config.yaml
arch: "unet"
model: "image diffusion model"
dataset: "stained colorectal tissue patches (NCT-CRC-HE-100K)"
train_examples: 22605
image_size: 48
horizontal_flip: true
conditioning: "none"
objective: "edm"
cond_dim: 256
norm: "layernorm"
hidden_act: "relu"
pixel_unshuffle: 2
widths: [96, 192, 288]
blocks_per_level: 3
scale_shift_norm: false
attention: false
upsampling: "nearest_conv"
init: "trunc_normal_002"
residual_init: "none"
optimizer: "soap"
beta2: 0.99
learning_rate: 0.0042
beta1: 0.95
shampoo_beta: 0.99
eps: 1e-08
precondition_frequency: 50
max_precond_dim: 512
merge_dims: false
one_sided: false
adamw_lr_other_params: 0.0014
max_grad_norm: 5.0
l1_shrink: 0.003
ema_decay: 0.995
max_steps: 7500
batch_size: 192
epochs: 63.7
lr_schedule: "cosine"
final_lr_fraction: 0
warmup_steps: 220
weight_decay: 0.09
adamw_weight_decay_other_params: 0.05
Rows from block 3 of a small image diffusion model, named by matrix and row number. Rows with one number belong to one channel. Each number is 128 + 24 x the weight over its row's rms, rounded and kept within 0 to 255. All counts start at 0. Numbers have three digits each.
After each channel's rows are labels from the 100 images, of 14976 (inputs lightly noised), where the channel reaches its highest value: "strongest on" is what is common among them. Only what is clearly more common there than usual is listed. The data: stained colorectal tissue patches (NCT-CRC-HE-100K).
# convs0: first 3x3 conv (model.enc.1.0.convs.0.weight, 192x192x3x3, each kernel summed), inputs 96-191
# convs1: second 3x3 conv (model.enc.1.0.convs.1.weight, 192x192x3x3, transposed, each kernel summed), outputs 96-191

convs0.44:179096099113088132143141154171110149109105145080109144105167156056124124122120115142124149125125138127123145134110074123110121126159136133136105133136151100135131102133145142167178083146153173121131111136089100141167150150124104166125121156121143131114125111144131094145154116125127130171
convs1.44:102121145154112109150151091116108134148106145107118178129165168217140103161113154085140116156135116174160116146131164133125094129120127131152104139124134105112124122122103125105164124170113128114114126126147137137096104152146162101116161093105141137114132134158126108145131086143105122181
strongest on: tissue: normal colon mucosa

convs0.153:095103085151098114116100149117166132167098107107162163135098109141107114108145116140100130152165087114134172163166101119136157099134139118145106142124133114118129076128123119173135172174158159153126138143146120122116137122117194112132141143093121119140141105124116139099081156096128116182
convs1.153:139148161117131130125157105124127142153142072147109119170153171088128123105147124156134084133119169148111109090140156164131121112156122131133114104148119136150126143144119110123116145136156111135142138116120114110128102132129065105148140119114114131129126149111172176156170103151128142155
strongest on: tissue: tumour epithelium; tissue: normal colon mucosa

convs0.137:135167161146145185126126157151127116139105129129101133103136124114166169128150173125132129092128135162101155143155126114151135113112127121129142130177108159138147109106133180075129109103127105108147139115119128138119168114138139070126111111120121121116140116135146087115100088165134118150
convs1.137:124105139140171152115158113089133107113132160128133106186164117132136135157149066141167141160125134115123134118151142143152128139152133126076172118107124115117120126074151095151119139116138117106125128127100069118162061170101118186145144148117127148150115098139055133127119075117151099120
strongest on: tissue: normal colon mucosa; tissue: mucus

convs0.108:158072139140111112114132107148113145138176144141116151141127156127130171140113119167091109188112142121164137120089094096079135138103093128145123137170149128153126180127118110129151113119131140108109164112082148117115125108140085146110117126129107111133142091141125088134189143104125114165
convs1.108:149164137113116113148122160159135130095136144149102066128101098104125146163098120147205138128103116133140115138131079129110156122140123122134137114173138155135147088144133126128147131119138113158141130139127118114128116097155111146180152107131116126123138119093106083107139128141111146140
strongest on: tissue: normal colon mucosa

convs0.88:165125155100113087145128123111104127096138138120125123104120121177123088138176147168115135165124066109092174135127088123115139139140100137128129190139090089129124180149145154099100135106124150124149116146102144122134114108119106137131119102124105126155151132162153104136128113142183104090
convs1.88:139125099149129149115116116124119122132117121125153140098140133115130064106067116161101145119155133123159120177155081132139142129147157133163140097151110147108138103086094149124147122176137112117159108128119117138117086108152111150136125127116124110128104172088110069113153104136090150141
strongest on: tissue: smooth muscle; tissue: debris

convs0.148:181148125112154136143123122097140146127084143133149133098129142113129111122095129059090145088146161129174138133112157081133132135097121101125113130200122108100103100123134196129157118108126128135143118135147136099188117120133092097106144144138119129097124144114145150126150137106121117143
convs1.148:156131098123106149151113125117113102150137117135118112111161135190098099112126097135117117162140167144111168122111123109130164125104106099139108134137134143149134063105150097157127117154117130149114119108139148141142102140152141112115143119065130133127120128141148069116118033105114143051
strongest on: tissue: normal colon mucosa

convs0.54:152142121129115169107154135104140135129134136147105072107123086115070143127123097132102148134096162122083123134104156143133145129176139110161136128222139146147143115123109087037125125146113123095131125147142125152078125153153160163121127206087123102149124158130123121130140138130135114121
convs1.54:127117148144178094145145128164153123120115126151145102169146111121128126087118138107124072133164136132142060109135124138111125099116165112115135106128138135108106109151142108140130157100152119140117109143132125143150121125140115116097128121149119148082156140131157150109020134101148115127
strongest on: tissue: tumour epithelium

convs0.165:088104137109127144120126111128082123135141063104124126112119085114103101129143143130146145136111132117134153190108121138138145156148144142136109123097131140127102136177131171139111122132153147113144143148126101165130112125125128153129146076143111181129132148106110160111150158133153130119
convs1.165:144095145125125160123132127168118117161154148132122145113109157190116090151160108119116116122106129143201128124165091101140118141103122117126093152166123113117137139156159157114117145126111133116101119144112134137130093141105126124117091133094168089142117101156108154153126155128152138163
strongest on: tissue: mucus

convs0.79:180157129143119127134161106129122136126148089109092128131117096129161133125123136105154137094083124151165143122140102117219131134132129140151137098149147116113155122145128140173140134154204128096101143112116068163128101146121161095126107101130112124120125155118125102118132140132097152195
convs1.79:093126125130104138119145143153113142142106128108149098099123126134116154147106116148123151140124111167177119105163150163112153134103167104147144078120115115145081185108134118097099110117115124144101136141151131146112153122183085171135144132119130105069127086103181113135112132172171139137
strongest on: tissue: normal colon mucosa

convs0.42:133127132126156109144115186119141135085130125119127141144138101154129053103120145120107120120204172138119128114126096124146122100119105130139126121099124056153133120123113067151111185169098127199122120100121117141143123122126156127127132121121135137125066095141129120134136121097116142129
convs1.42:130129150137152166141109168211047129115146153152105122109130155108142141192124086174160108124127132093110135121139122122133134123128129161114139127116122117121092095096092139104086091144148142215124139170123109115132171146129188126119129162116084116142136116114149125133116143129133139141
strongest on: tissue: adipose tissue

convs0.98:156115145099082136151131140117124126113140141184139130123141195114111144141152132096123155124122134135121118104153120109117130123151155095151194135070123146123132178135091143139142108148106156149120100117104121123180163096138137134130158112126088123106189123135120105113141076136135134063
convs1.98:121128142113120108109106161123104125118132143112116151139160108147138107130135131154134126153163084111119156126118139145145140127142113089127116128120101139148123132152130095111099088119171108139099184151149124111186115146120098153129110149104124128093114107068071077111154172133134106148
strongest on: tissue: lymphocytes

convs0.24:123114171121117132152124069088123134112119093135137098156139120088126129126133093139133177131095084138157093084178157125098186132125117130089125145089113123143144114105132123136132099174135137124180159131124126103130110132083114118105103092131146125118134100154109156133140112123138125102
convs1.24:110095095127186133108117159156149138128156161122152153101082156147094111127137148183142107118198144109145149165135108171184094128144138167149138097179155128142120126126131144138108137167120103112109124125125130148120085115212145126125154120128136099129172146136123098097092133144137142090
strongest on: tissue: debris

convs0.13:132132140125155138101127109155110130165133101117080076143149062155104137073168148166108132134065147112110080116096096108105167137118105152121114151151121115157126128083131105084082137157145143156129131114120115106119130099132104094122111123110096116126137113143146118128088129191153144091
convs1.13:124130142138120124168141114125169143071093089105137169106092144077106164124076102118189150128203137147098170132143097119169104141165112132164149108135121114134117124142134118144159090124104107116121127111117131148158095142145144142113179103143143126113094154112150101100134160101140105148
strongest on: tissue: cancer-associated stroma

convs0.76:150115105142197138121132130119112114154136137105113123104129153034114157140188122161137146116137134121135106126133075135079095107126100152135118124089099086122101134114146075131147129141090139127119132096081130127077142126127142147122142105144129137112153118124135114099143142110085128108
convs1.76:089170113141118118144151119115164116113127174164138151144112106162135128082170139164127128129146158133124164130126166133095151116115133119119131120118120132112121095131137102115146150114105118121113111108154099144131163112104136124140116104162100132155135178125118090169124151123159136120
strongest on: tissue: lymphocytes

convs0.163:115100088146122164159133114129114135130147131103145154097126126145136145130139110130110120123112110148154148166153176152105139127167114156073141152130091168165111169137112128096091114148118162164110135125119092171113106089097147178123150127143115092093115135129176092119057109159163136121
convs1.163:147131148132093157152139131132165134112103147133113118107139146145097128155161117060161123110116177119134094102099112126146159124129082149192121132118089101081128120146164122129145092144072111113123163156132167128127151112146154084150138093140131167141145155132118146121133116113167146118
strongest on: tissue: lymphocytes; tissue: adipose tissue

convs0.43:125147109126143089127082083148155115155152110123095148129102093157164082145102145099103161133094113114202138113114147121128151104123136125131121142140174132123151069107144155146116193113122158141166138136152123123125128122131081122119101203088126139103133143120141137107111175122076124173
convs1.43:118148133112166142103124113157107142150119105123150112171160121117136143076143143123109090134128163152211162096133121096116113152103090091136123114175143122119147135111109135113148122127143111144133144115148133135094132148127145136127120118158130119083114129151125121113156129150115120133
strongest on: tissue: tumour epithelium

convs0.57:079132149105118114118130123147106127150118148127118100136133113150156135116129109189120118113132118126066101092079140114161101184147135162120134106055130134138105124148156104117134134167096104120132130159111137121114149135158077116122126106138117110114134128112126148131125116148117142178
convs1.57:114110142121135142084130090121159137099133136141102140160107122128151159105108172079113138121136119136115166113137202139101117159112135129096131138151116166124102128135105102141112094100132124129131135140151127140156151111103119092123148157137119151153140133154154146134101155094140144129
strongest on: tissue: lymphocytes

convs0.72:082122091151104140137152151091137120149102104128126144078088130147131145169154151148127144150160106135155142128113115125091128144146121178110132111158113089107115076131119107104109157151117154114128131147120101127087121109162168097141130101105126128108107114183103155079129116173140159125
convs1.72:151109118148129122094087122117132117126142147124099107168113073152108129090152071088154084067113119142088141110121201128132127157133164094114148144152101130188128077118137130154157126155104127119122120100093140145164120137090122149118136096127133142141120089138148121150109129101126143103
strongest on: tissue: normal colon mucosa

convs0.8:148165076123137141136122096115150130138091126123138120231143109117135114152110130130152142115123141123116118103124181142109121119162159138150120095069171148142117123135147134152102109120127088118121145167157094149129118144128141136149132121130160091145125169134118135120129160145105166118
convs1.8:138119149129083135130116093115150107132155116151133148052154126130091106124140124183129146158152142124133135157107092128109132121117140143144120104097149065108141170128156098094134141118147186093147164091133158118114166133132135132120117112128169114126122162161125113187142131142138105119
strongest on: tissue: lymphocytes

convs0.12:116088162125055132100141146136117129140098085119121110153130106100143136149089116138144141141159155117113107123168106110186118111116114155105117154127161131125102149130126177102091132146167150118140166144150140141107096110099128151137116087081131129112153090136112166130080128135124126111
convs1.12:129163123145131158138079157131168109120139071153121143115145066172090106166133128169147150112122147152120146168117118145137142103128115123128115137141129169122174119162131140131112176151130129149151119100075146119147155141164158118121122138098114165165140147136154134143123118140124111182
strongest on: tissue: debris

convs0.7:116119090139080136142166066123130126096094114152106109122133090102140090112142139136114140125157125158152120087126124147082121135123084124133125128142128063127142134119113178089145100117103144093143119102139114101148130127137117107146127105127127134119097123159138141194105105123135137189
convs1.7:137109146140149125126138145166149139125135158119152132101166145197152128188151112131175114146113120121183112096116097123142104125139131113122109152103135145100061144131128147125103167155156109177149142134117134138104164158114118101096130139130109110143124146146143093087128140114182159096
strongest on: tissue: adipose tissue

convs0.92:115152094122124128107150140122137134134138170111128132133095151136102104112131155155119117143126176164112121127101133179137111131128100147121099172117120124123146159127102108176149119087100143133135141110179114144074171129121119198172125154111124080107128123121149124156141159106114145149
convs1.92:133152160147101088165125123166100142116096189118121109141151142124137196163121090120128126127143141123133115164138170129118119149134090117116124130116119128137154103127134163108107130139137107113105129143102110147140145126146116068140124160128146137114115140155088138091124118109078089098
strongest on: tissue: adipose tissue

convs0.161:128172122106135136165100142173158130140166120153147142114126160127099145160151130137110125157136182125106127145131166134148093094152118119141112128155160145148120175111123188144163142101108114121122108091124096138095106164132156174143140143169105133146103151152108140122133184103179170099
convs1.161:103125106130117117140162082144152161093089142128091126126082142089132141120152130125120155105140130168195139114104163141148155113109127094124102132133116104130185134118138143132102113120116097131120143115119126117155130127068105181135118129114145132145132163089123137131136132147081112110
strongest on: tissue: adipose tissue

convs0.149:155124170182170164111091123127129131129117130115137126145097131129134098093134134076134131141096146143105119092162154111153120102145138135120133115112125124126124099132121154111080108134147129124142131116172165137118168130136158116162101088144158142132121098167124136163072131104148106089
convs1.149:140134117117112144167157111106152127128154181143103161135139198178133149136129128122114153141119136119088127101123084135092121151108126143136095100089160133152140132143140158128204147123110116125148134131150183126118134113171130155116135140130116175137126163152144107107122105119111149097
strongest on: tissue: adipose tissue; tissue: mucus

convs0.66:124129125112186135123118125123178109187122142096117122109130141100117179123124135148126133126147124126190151168145120134117127103135143133128141129073128112118119131110108133171104169127116132154133125120115149109137164115152121163125148153129149112124115110137143111115159188087118110115
convs1.66:160139129080115137119170126114119115109131150143118129106121106216132105155131163114143134161096170141097154104147178106105131127139135122138124119131146131151101094134131131110119104138092128121119124153109111144182105137120144112153112103108097140141121126137146122146105104100138113091
strongest on: tissue: normal colon mucosa

convs0.123:141105140088126142135129125122140122117143148099132102132099117115152131139079165117146142125095134127143096164117137119122158115142102128101098185139148131169176185114112111124128136151113119155139099155130147103145102148153151125145154178127129150092148150149137121119105100099194115124
convs1.123:141145148136121125117130134135110124116134112106151120113153133115103105148128106122122128116101123075108122118150102140133110111127142123171177116099104080140159126157118147154185077128170128112120171128123129169105129110137149081148168118146144124136106118141109086124112157171103153085
strongest on: tissue: debris

convs0.5:102136144105093119114089126152127117141102138129170118100119156140103219151142157150096189150146116104110106110103097117140158138139107137122124159142115151156138088121131116118111113166139134127120088122139088112153125123140059132144150135114114153132100159101168127158073143116155092167
convs1.5:140111157143150113164132129115148125202135141127095140126144150112142083133126083110147158146107147135136132154085174153132097155150141120121136133073134141132134117093111164143147076096088124140103134130148141156089138103154115114109111086145133109118120131153114123115144077121136120105
strongest on: tissue: lymphocytes

convs0.117:158136129107208109143172135152105103133135180074164139122136130115149132132126116127137116143116159139183138158137093150104165107126094127124128139149118117128116151128100104151141121103138115105132164159121115144140113125125099096124141136139117141118138134125152150143122109143145112127
convs1.117:142143128145116116130146131120172112093142124115132097132159115128121083082130118139189149129147111118147125133093113099104105120134121127117146067137143126114133140124127128151142126118148147137145122124118124161071139102095137149148175126142079109136123129126159167111088153140162157237
strongest on: tissue: smooth muscle; tissue: debris

convs0.21:172107156141128163148118117134123133081120158148128167134139135125090086148126133120124147135119141116154125158110121132136134144112139130117153158157139119124142097126147099144165085063094133166125113110115130137143138152106116157127103162129133138140184144138131117142123109082124157135
convs1.21:153146132108119115075116088114153110130111140157090146140136142192131105127126147095139155122167099142153088100136109120120115156121083128130166129110164127109151138119152173099109116132139119078122139133133137161104123143170170137116161127109142131122119108124130110132139166125121096085
strongest on: tissue: normal colon mucosa

convs0.62:118134116131144140103124190117107134085108081137112139103121155143149086127094121131123133127215105145168081116165114145151132134149135113151126135171123134150109083141115167155054109162142146183120136118143122120144110148138163134137119157142135141144105124108099177127061127065081108122
convs1.62:116120131111134123195144147160105158132166092141135089117107079138132120128146145159099127135148146128148137112086136103164088092094100098113126139128128120149122177138116147119084169171113131234121146106160101153137093132138161153112145117104100155091109125137144114127132145192145108134
strongest on: tissue: smooth muscle

convs0.89:128112148140090090124140180087146142122163104123129103160140122091180148104160118128136121143156137125118095136129126136120130164123109152125121134101148162134138118109140121140153184133117081116141171133130140146082105144131140140090134132173151114125134139131132128180101101151148112180
convs1.89:116141139119135092118102079104163102128157152099149167129126101143132082131167121140150132149147149125108151105128159168141105076176173113109132129127106088129092121134098132119086111127135132177138119113164124072160089146152164123162110099147126120138111160156121147130125144136116116112
strongest on: tissue: lymphocytes

convs0.177:085124127128130116165094109145190170129113149126140155124127151138106150142150131109123142139147127131144110113148125138118137191144119133126129122148147106132125130137128121123188135106077116155142118125130141135134092134146140148125119132109140146109133114200110068145195132094092116096
convs1.177:157107121127148161109124120138100090134122104135118103127151107156098150173151092165121123121133124126124155097094124100121124139135135125157124162119110124101126132119101120127098135132140133086129144128139127089109089159134069143116110111132165108162129150112144143104115116136147243173
strongest on: tissue: debris

convs0.52:124046075156129140096119121088124136130138109138145107143185105134119143125127126133113143142120065133138149125124069123107124128124093121110102128085112114127126094140125145149138146111100153163107137134131144141099131107100127155118130112133144132145099032100132148120103139084129113078
convs1.52:146142143255119119149110084138110151132120152115124116108126101149112100130141107158135141138138081129144134154069113131126105159126121120159106084151108144140148142202104158145147098144128139117160134147130129074111121134171138133126092112142116107124126095153131195140133104113094132087
strongest on: tissue: debris

convs0.120:101081153110081100162119081096124132130113107128137091151097104116135131163132131141144134154152117148134136117117113147131130159150116119113111088092118153109187170123135115132133151115157160112169137102096054136130109121112103152137137114129133090130096102102127153107082167140189110111
convs1.120:136127096083094166115115144128137102141172081115163129122120143151113131106159122142122102119099149149152127098167146105165180132105108119118148152173164142146124141146115151095089133163137145127117147121175156158099136131142152127128133099090138137100129126136146109132109128112116140153
strongest on: tissue: adipose tissue

convs0.116:163119098126126152122149158145113114116095149129140158132154118136125094150128130134134143090173133098140100097138078102151136141122128115112114152160131108146104116148115101119105141089103157150126144109158106062105136142167129156134134129152115101122105129133118120141066119142133117172
convs1.116:099167140116126113140114146136121121158115141103150109143138115073110176100127086161162145146147133132125125159122147147139145098150076158143171104066106106110089106118083128113155105128145113107102127120097125123119150136111124141126134117117138135113110128132193139108129160120180129157
strongest on: tissue: tumour epithelium

convs0.166:137127143126123123139133131132130110239138118132142145119137101110122174120125129128128118138153129133094134120160127113124133117120117119133141125110120132139127080122120124155114255149157128132129128119121117125144123128125134126138121115119138153128086134151117126108139159129102119126
convs1.166:109133091128142121096098090192117181142120113124115116158144154138128142129134088103107158120127177141171122121154143137120136127125106114141086130096134111171091100112099124076084094117156137128106115120136126110135140132139182134106130124166150120098144138135126131129137129117102072117
strongest on: tissue: adipose tissue

convs0.17:095171125164195137131137138083159120165135127173103193141173123136122179110100122124115131144163138120178131135129135122118140125130108133134111110136111146133099123165104097163169149129121143128157115125165130121150152103140123107116120121140152125122157136147108116127209173144128141095
convs1.17:117137171176120130132142104175113129136123159138120116172078154103132117112095129140101133133129142102100128106144184124108141123126118160118152136088147108142162116127103126088148159115113111096118126150140110144105164162098146122088100122105167081104126170101159185140158096130142119148
strongest on: tissue: lymphocytes

convs0.45:143120142147092132106089183138138145138155095124117112145151200140129111130120137119116136132131138147140136148120115143086160115120137132108119125125117064133134139106139115090232128148103133106127123160138121115133147113120135118115130151124106134132219102112099135103167123134155096123
convs1.45:152133114128120128180157111093121094158103106137157115138111142136142164149142129135133102114198168127099133093128130106125119114124082091142127150154127164169094115118125118097090133106148138077118108130110139125125124144144122122126105131150206138146125140116158144119140118125135135151
strongest on: tissue: smooth muscle

convs0.53:111131126118163126152123149106153120125142185109092123111132141123148151131113174116102115100135108110153116142144137117122114103120136121130122111147153103100138175099120132169184135157152149149150115160126152116147138098136092134111165119147120130118141136145126118141179157135180189100
convs1.53:107133139101151114145151150155153100162110117132124145121070168095141106097132118121154165125118146135105109163136078134146124114132131125148115177125128138125132132144104143090104116126131114117118139140095119166101130120134157109101091161127176116090110118090107109188108126141100104115
strongest on: tissue: debris

convs0.174:164081136150127138118150144120143098120133111195173131146103117124147144117122109168100164103139117149160108132121079117153145111118112114131158123128111106132143129131099105170114102111101124158119105114171123156044132122122171143137135158146147139111105094132147112151120126125143152086
convs1.174:111122130103154091102109103126172143137118148112129096087153118085098110110103137098133126141159107152135096120111139148124100146154162164118173148099106123131095159144148159135140173148166098153123119137091117150156092122113129147123103113146127104091140063141134106115105117089130133168
strongest on: tissue: tumour epithelium; tissue: normal colon mucosa

convs0.83:125130154122176106116114095156129129152104131160134148135120118147096184131146113149123157171105150146144135114131126126140123105147159112119139096143125171108109131143142098116150115129094160120128107137172142108115129138133125169117111122117120145110167089101145094102138118119120121153
convs1.83:127139145144131128102176140092118134115129140130120134110188166196157078159113134115184149139147092110147099104124135133137142123114115159130151142110142111089136149120172156107091113103148140110136159119117094131086171116119163121098120163139163137176155130167133071151129135140153151127
strongest on: tissue: normal colon mucosa

convs0.181:130104119193146092128115192158090118114130115109146128106130223106127120124132107156128121141153148115079112117099115113148128086135146112141104151079119114132110068131081091147096079094108114132126130130141127120071116118146091150118117130088120148118113144124120120119108117117134119167
convs1.181:089154140123094106178158135129067137136125160116145116150158163083144113152099142136119103127152160136078117119101140161144112111158124132118152126128126128092135143083135143115143125095154127140103141158118118126208136142099088128126145115153102146153101114110171103104114112111098089122
strongest on: tissue: normal colon mucosa

convs0.179:130106133143180129137157136125128122091142089155124145124153139143109128168099112146085141143144106154136140087132112134122119117122156108142125139107117110132101106075141110163118117135126186147089090138169119133164143104134147160135122160146113108138109091111148152162127093150118128131
convs1.179:090116128139134100116102098135135145128098163033088127145134152072160106118094130139146056114172138137100105093088178132138112140150121133107135097146135112119121120131127119123146119121148086163157128162099149129149130125142115156151138134142148154124139071113117068121150103127103126133
strongest on: tissue: normal colon mucosa

convs0.14:153127133143141123141135149121116138100148120124111123123117200118105099112085144164108157130093134154097122115143133129147089094127124125105167123156134163125127102143117145132152095137121114187123108154113117134132097174124101147119116138171098149145105113119104113107163073092125103132
convs1.14:118129135112113113153184138137129101136149150147124153109124093129144098150110122110140165127155122114099114134135115128120105107098107114143122135120165113133106107164134174142076109103160139090121125153100115128150128137139171134117133122103115159117153166104117124085104123161136052090
strongest on: tissue: adipose tissue; tissue: mucus

convs0.38:080107126156152114117131114121128140109130135138136161161165106163125127125134121107111159071123090078143153112098094145178044119112130127112117105128127187140128117127134097106151138143156107144105172121158163103159117116145168124138134095121133142103143172122111103116143138122111131178
convs1.38:140154131157119118106133151133120128149115181111156102128129107146097113098084114128136128142102156141138148144171183142089131074106132162122123136117099130130116130145155145118158102118092196127137121135127115117125095122114101161075127143098120113136133133108103186151126161158102120098
strongest on: tissue: lymphocytes

convs0.183:127099133095184133119146116137096142114116079123118100123110079113108096126144107130139153132094121149068119146135136168162112134139132121111141133178148156115141052132137116100088119092156131087155103094132122145113110163120129096130108136144101125130108165139151184128070113174139094196
convs1.183:155130151088121133137129149146110131136101091144123133162084115072144133138133092133102105123139158146112151126141084101124161109136114083155119101129131127154157152098091123125119169172135134152108174175119118159190148168116113112138137102099173146128126116136165156165130115141140122141
strongest on: tissue: tumour epithelium

convs0.186:117152133126094130140158133136120128185121103163079125150140131146092159111186137150124148131106163119132126131135124126127174118114141145127141132123157130126144181143124130135142114162120182111123112103100094179132127106121114129142137113096175131121154163132134083123126109165117100142
convs1.186:145113139082124094114084085117144162098114111107093146074130112141128127172144099168133111156160151129121109173137094139163097138162111137112120149117127133136106115125106147103120073160138083093137106140121141124099122154140138127120141120129126120119153127171148101103156142066123119134
strongest on: tissue: debris; tissue: smooth muscle

convs0.103:135117179119127172128132102112101125107108110174115120144107085078080105089116132159124124102090110150093101139132103134123175107150125128132138147125118135137141107168109134105151116130141117107138156092119159110156149140137127118161096091148111149148160154110098136130077098161113137109
convs1.103:186141101125172055104149122147139124115132116132150135128109107105143103156129071112128109149093097134126123162108150139155155135149117086102139144041104153127109142091127103163105130129118165123113120147136165152108144156105148092129137102145119124111156168125131116166113123152130122149
strongest on: tissue: debris

convs0.146:129176116140140154108123094117172137096094213141126095138145095108111115139098123122100128122126115126081094108145116117165145160127125117098120123119127150132139102121112138071125099146110076125107132170113118123137127118130155133128107051117123158132121110190135108128151109110121129122
convs1.146:146130139102139137109093102136104091144107112147172087117117089119144126128165138137082107142116138127135142108137094125118112119110139084143111115183141100138116125169106146144152090115116111126137126135115130135098114114094137148141130108142151113115132086083121163121145123144166153164
strongest on: tissue: tumour epithelium

convs0.107:142121143132124153081103158090140109148119103140127133136122148122128124120090162079106129171234087125121135104148132169138155166118127081115105151154126151113146172154140131123119115132125104102155124123121113076157142134148125093137121239092144106159096137113116170117123098190120141133
convs1.107:100102109144147130162136137127047167111131181133131168167121228153134127135126159136116079125134128117176120191154173112130148140121168170153161139101139146114073115162102122155090152115120140168103129131132110126123155122117119092125114134134117159137131100116114123158127153102128113132
strongest on: tissue: lymphocytes

convs0.167:111165147160155128144154143139123119137123153127108150115183146131128138133170115106125139090152158127140137165154153131102101125127099131137138133129121122119119159161097049144133131107109117147110130176139101118148133136156117125138160138111145119111123126138122156098132150139129099119
convs1.167:126146135214100133121124161127173113153135163144132136120106162174124134072129135113115108109133125109121187102123138149134128098152148170144139164177127130123147166129112130143141104113139130129126112108138122106145110145092147125131136158117128135110099149154123186143164122060127113156
strongest on: tissue: debris; tissue: lymphocytes

convs0.138:141109136120113176140139153156113112158129100145122130117121089131157138130107113111112154142130164110127140117117124138161120150153128120137090132121191115105146132113148115110155148108160124106127133169109102138139130074123161150149137138111134155157122112164103104184111123133126120103
convs1.138:141083103104124123094128102054152115130145148095126136154106099085121142149112178119104115142106133134115149129135106135093150124087145116141157119135098142155203128136135085098165152116146110108098146115144123159127139177160118115158126144144139148094147157129120081079111151134161125135
strongest on: tissue: adipose tissue

convs0.60:143161118142113161125178148139083075132125081094137095165163142131149170115133163117104160113122091127124144112155144161152154126122144160110123138125107104105118155142136115110154097120186134105147110105119126112135176134135081140147152119128135111145068142141152141149120117120159120156
convs1.60:126103121112096147144065095147149103156120163120131092134127087151120097066123106183121118127122126083121116179151177137155154138154136137134104148148156131108137178110139096141096190124126179130105131155139086099115129133127131140092130152115146167120133136094179124110156139144122119141
strongest on: tissue: lymphocytes

convs0.159:177177097168131107144141116133161131118127117160133139122141127186145104147162132117115134112122103126160105145132106084076124110128161143120121113147117102113097138129113095108105135149187127161144128124103134156146141125161183129140127108123140135143092127117133146119103154111093122142
convs1.159:099124124102116125084115158113075170127113132075119121125165116058109134165106145057137111142090124133143150147145182175106111130153129164133178134129090127108156204099168107134151110106125128134148118117099121158123134119140109166134082121131117125115107120108123090124127109130136123132
strongest on: tissue: cancer-associated stroma

convs0.71:137137138139145123116111091132125128252160122156149140163117119108091202132136112117109151131083147138170126118162109138061110163128117136123137115129127119120138102129134096109104152140158134110110116124115120149104120142121103124134125137133152121132079117105120130115164203121076135113
convs1.71:104148120137102140104168131117176133108105157121110082105158147194146134170132127132181178129132127125146129127125095099118120121130112090130117116126146137103125149125156156098121150116146136112100125142143144126154184110143140128108132162110136147127131161119153086136120126118165101127
strongest on: tissue: adipose tissue

convs0.68:113213166105177107138128118120107113124136130120127173122170128161119127134119116135104133097126127147118160105123216135124138137122152140167131098156123140135114124134132193134131138117118084113129145129111140123157162124121170135129135120122112129091159158121129129088122067129101126134
convs1.68:111116110094169134141120141112137131147105103141127095114101157101120152123126138131136152101086119100138115129124117131128124134129137148128102134117129092127107130113109144104140122216087167118152119108174177101110106123093069094143117144125165145106154158124124152137134104163128144090
strongest on: tissue: lymphocytes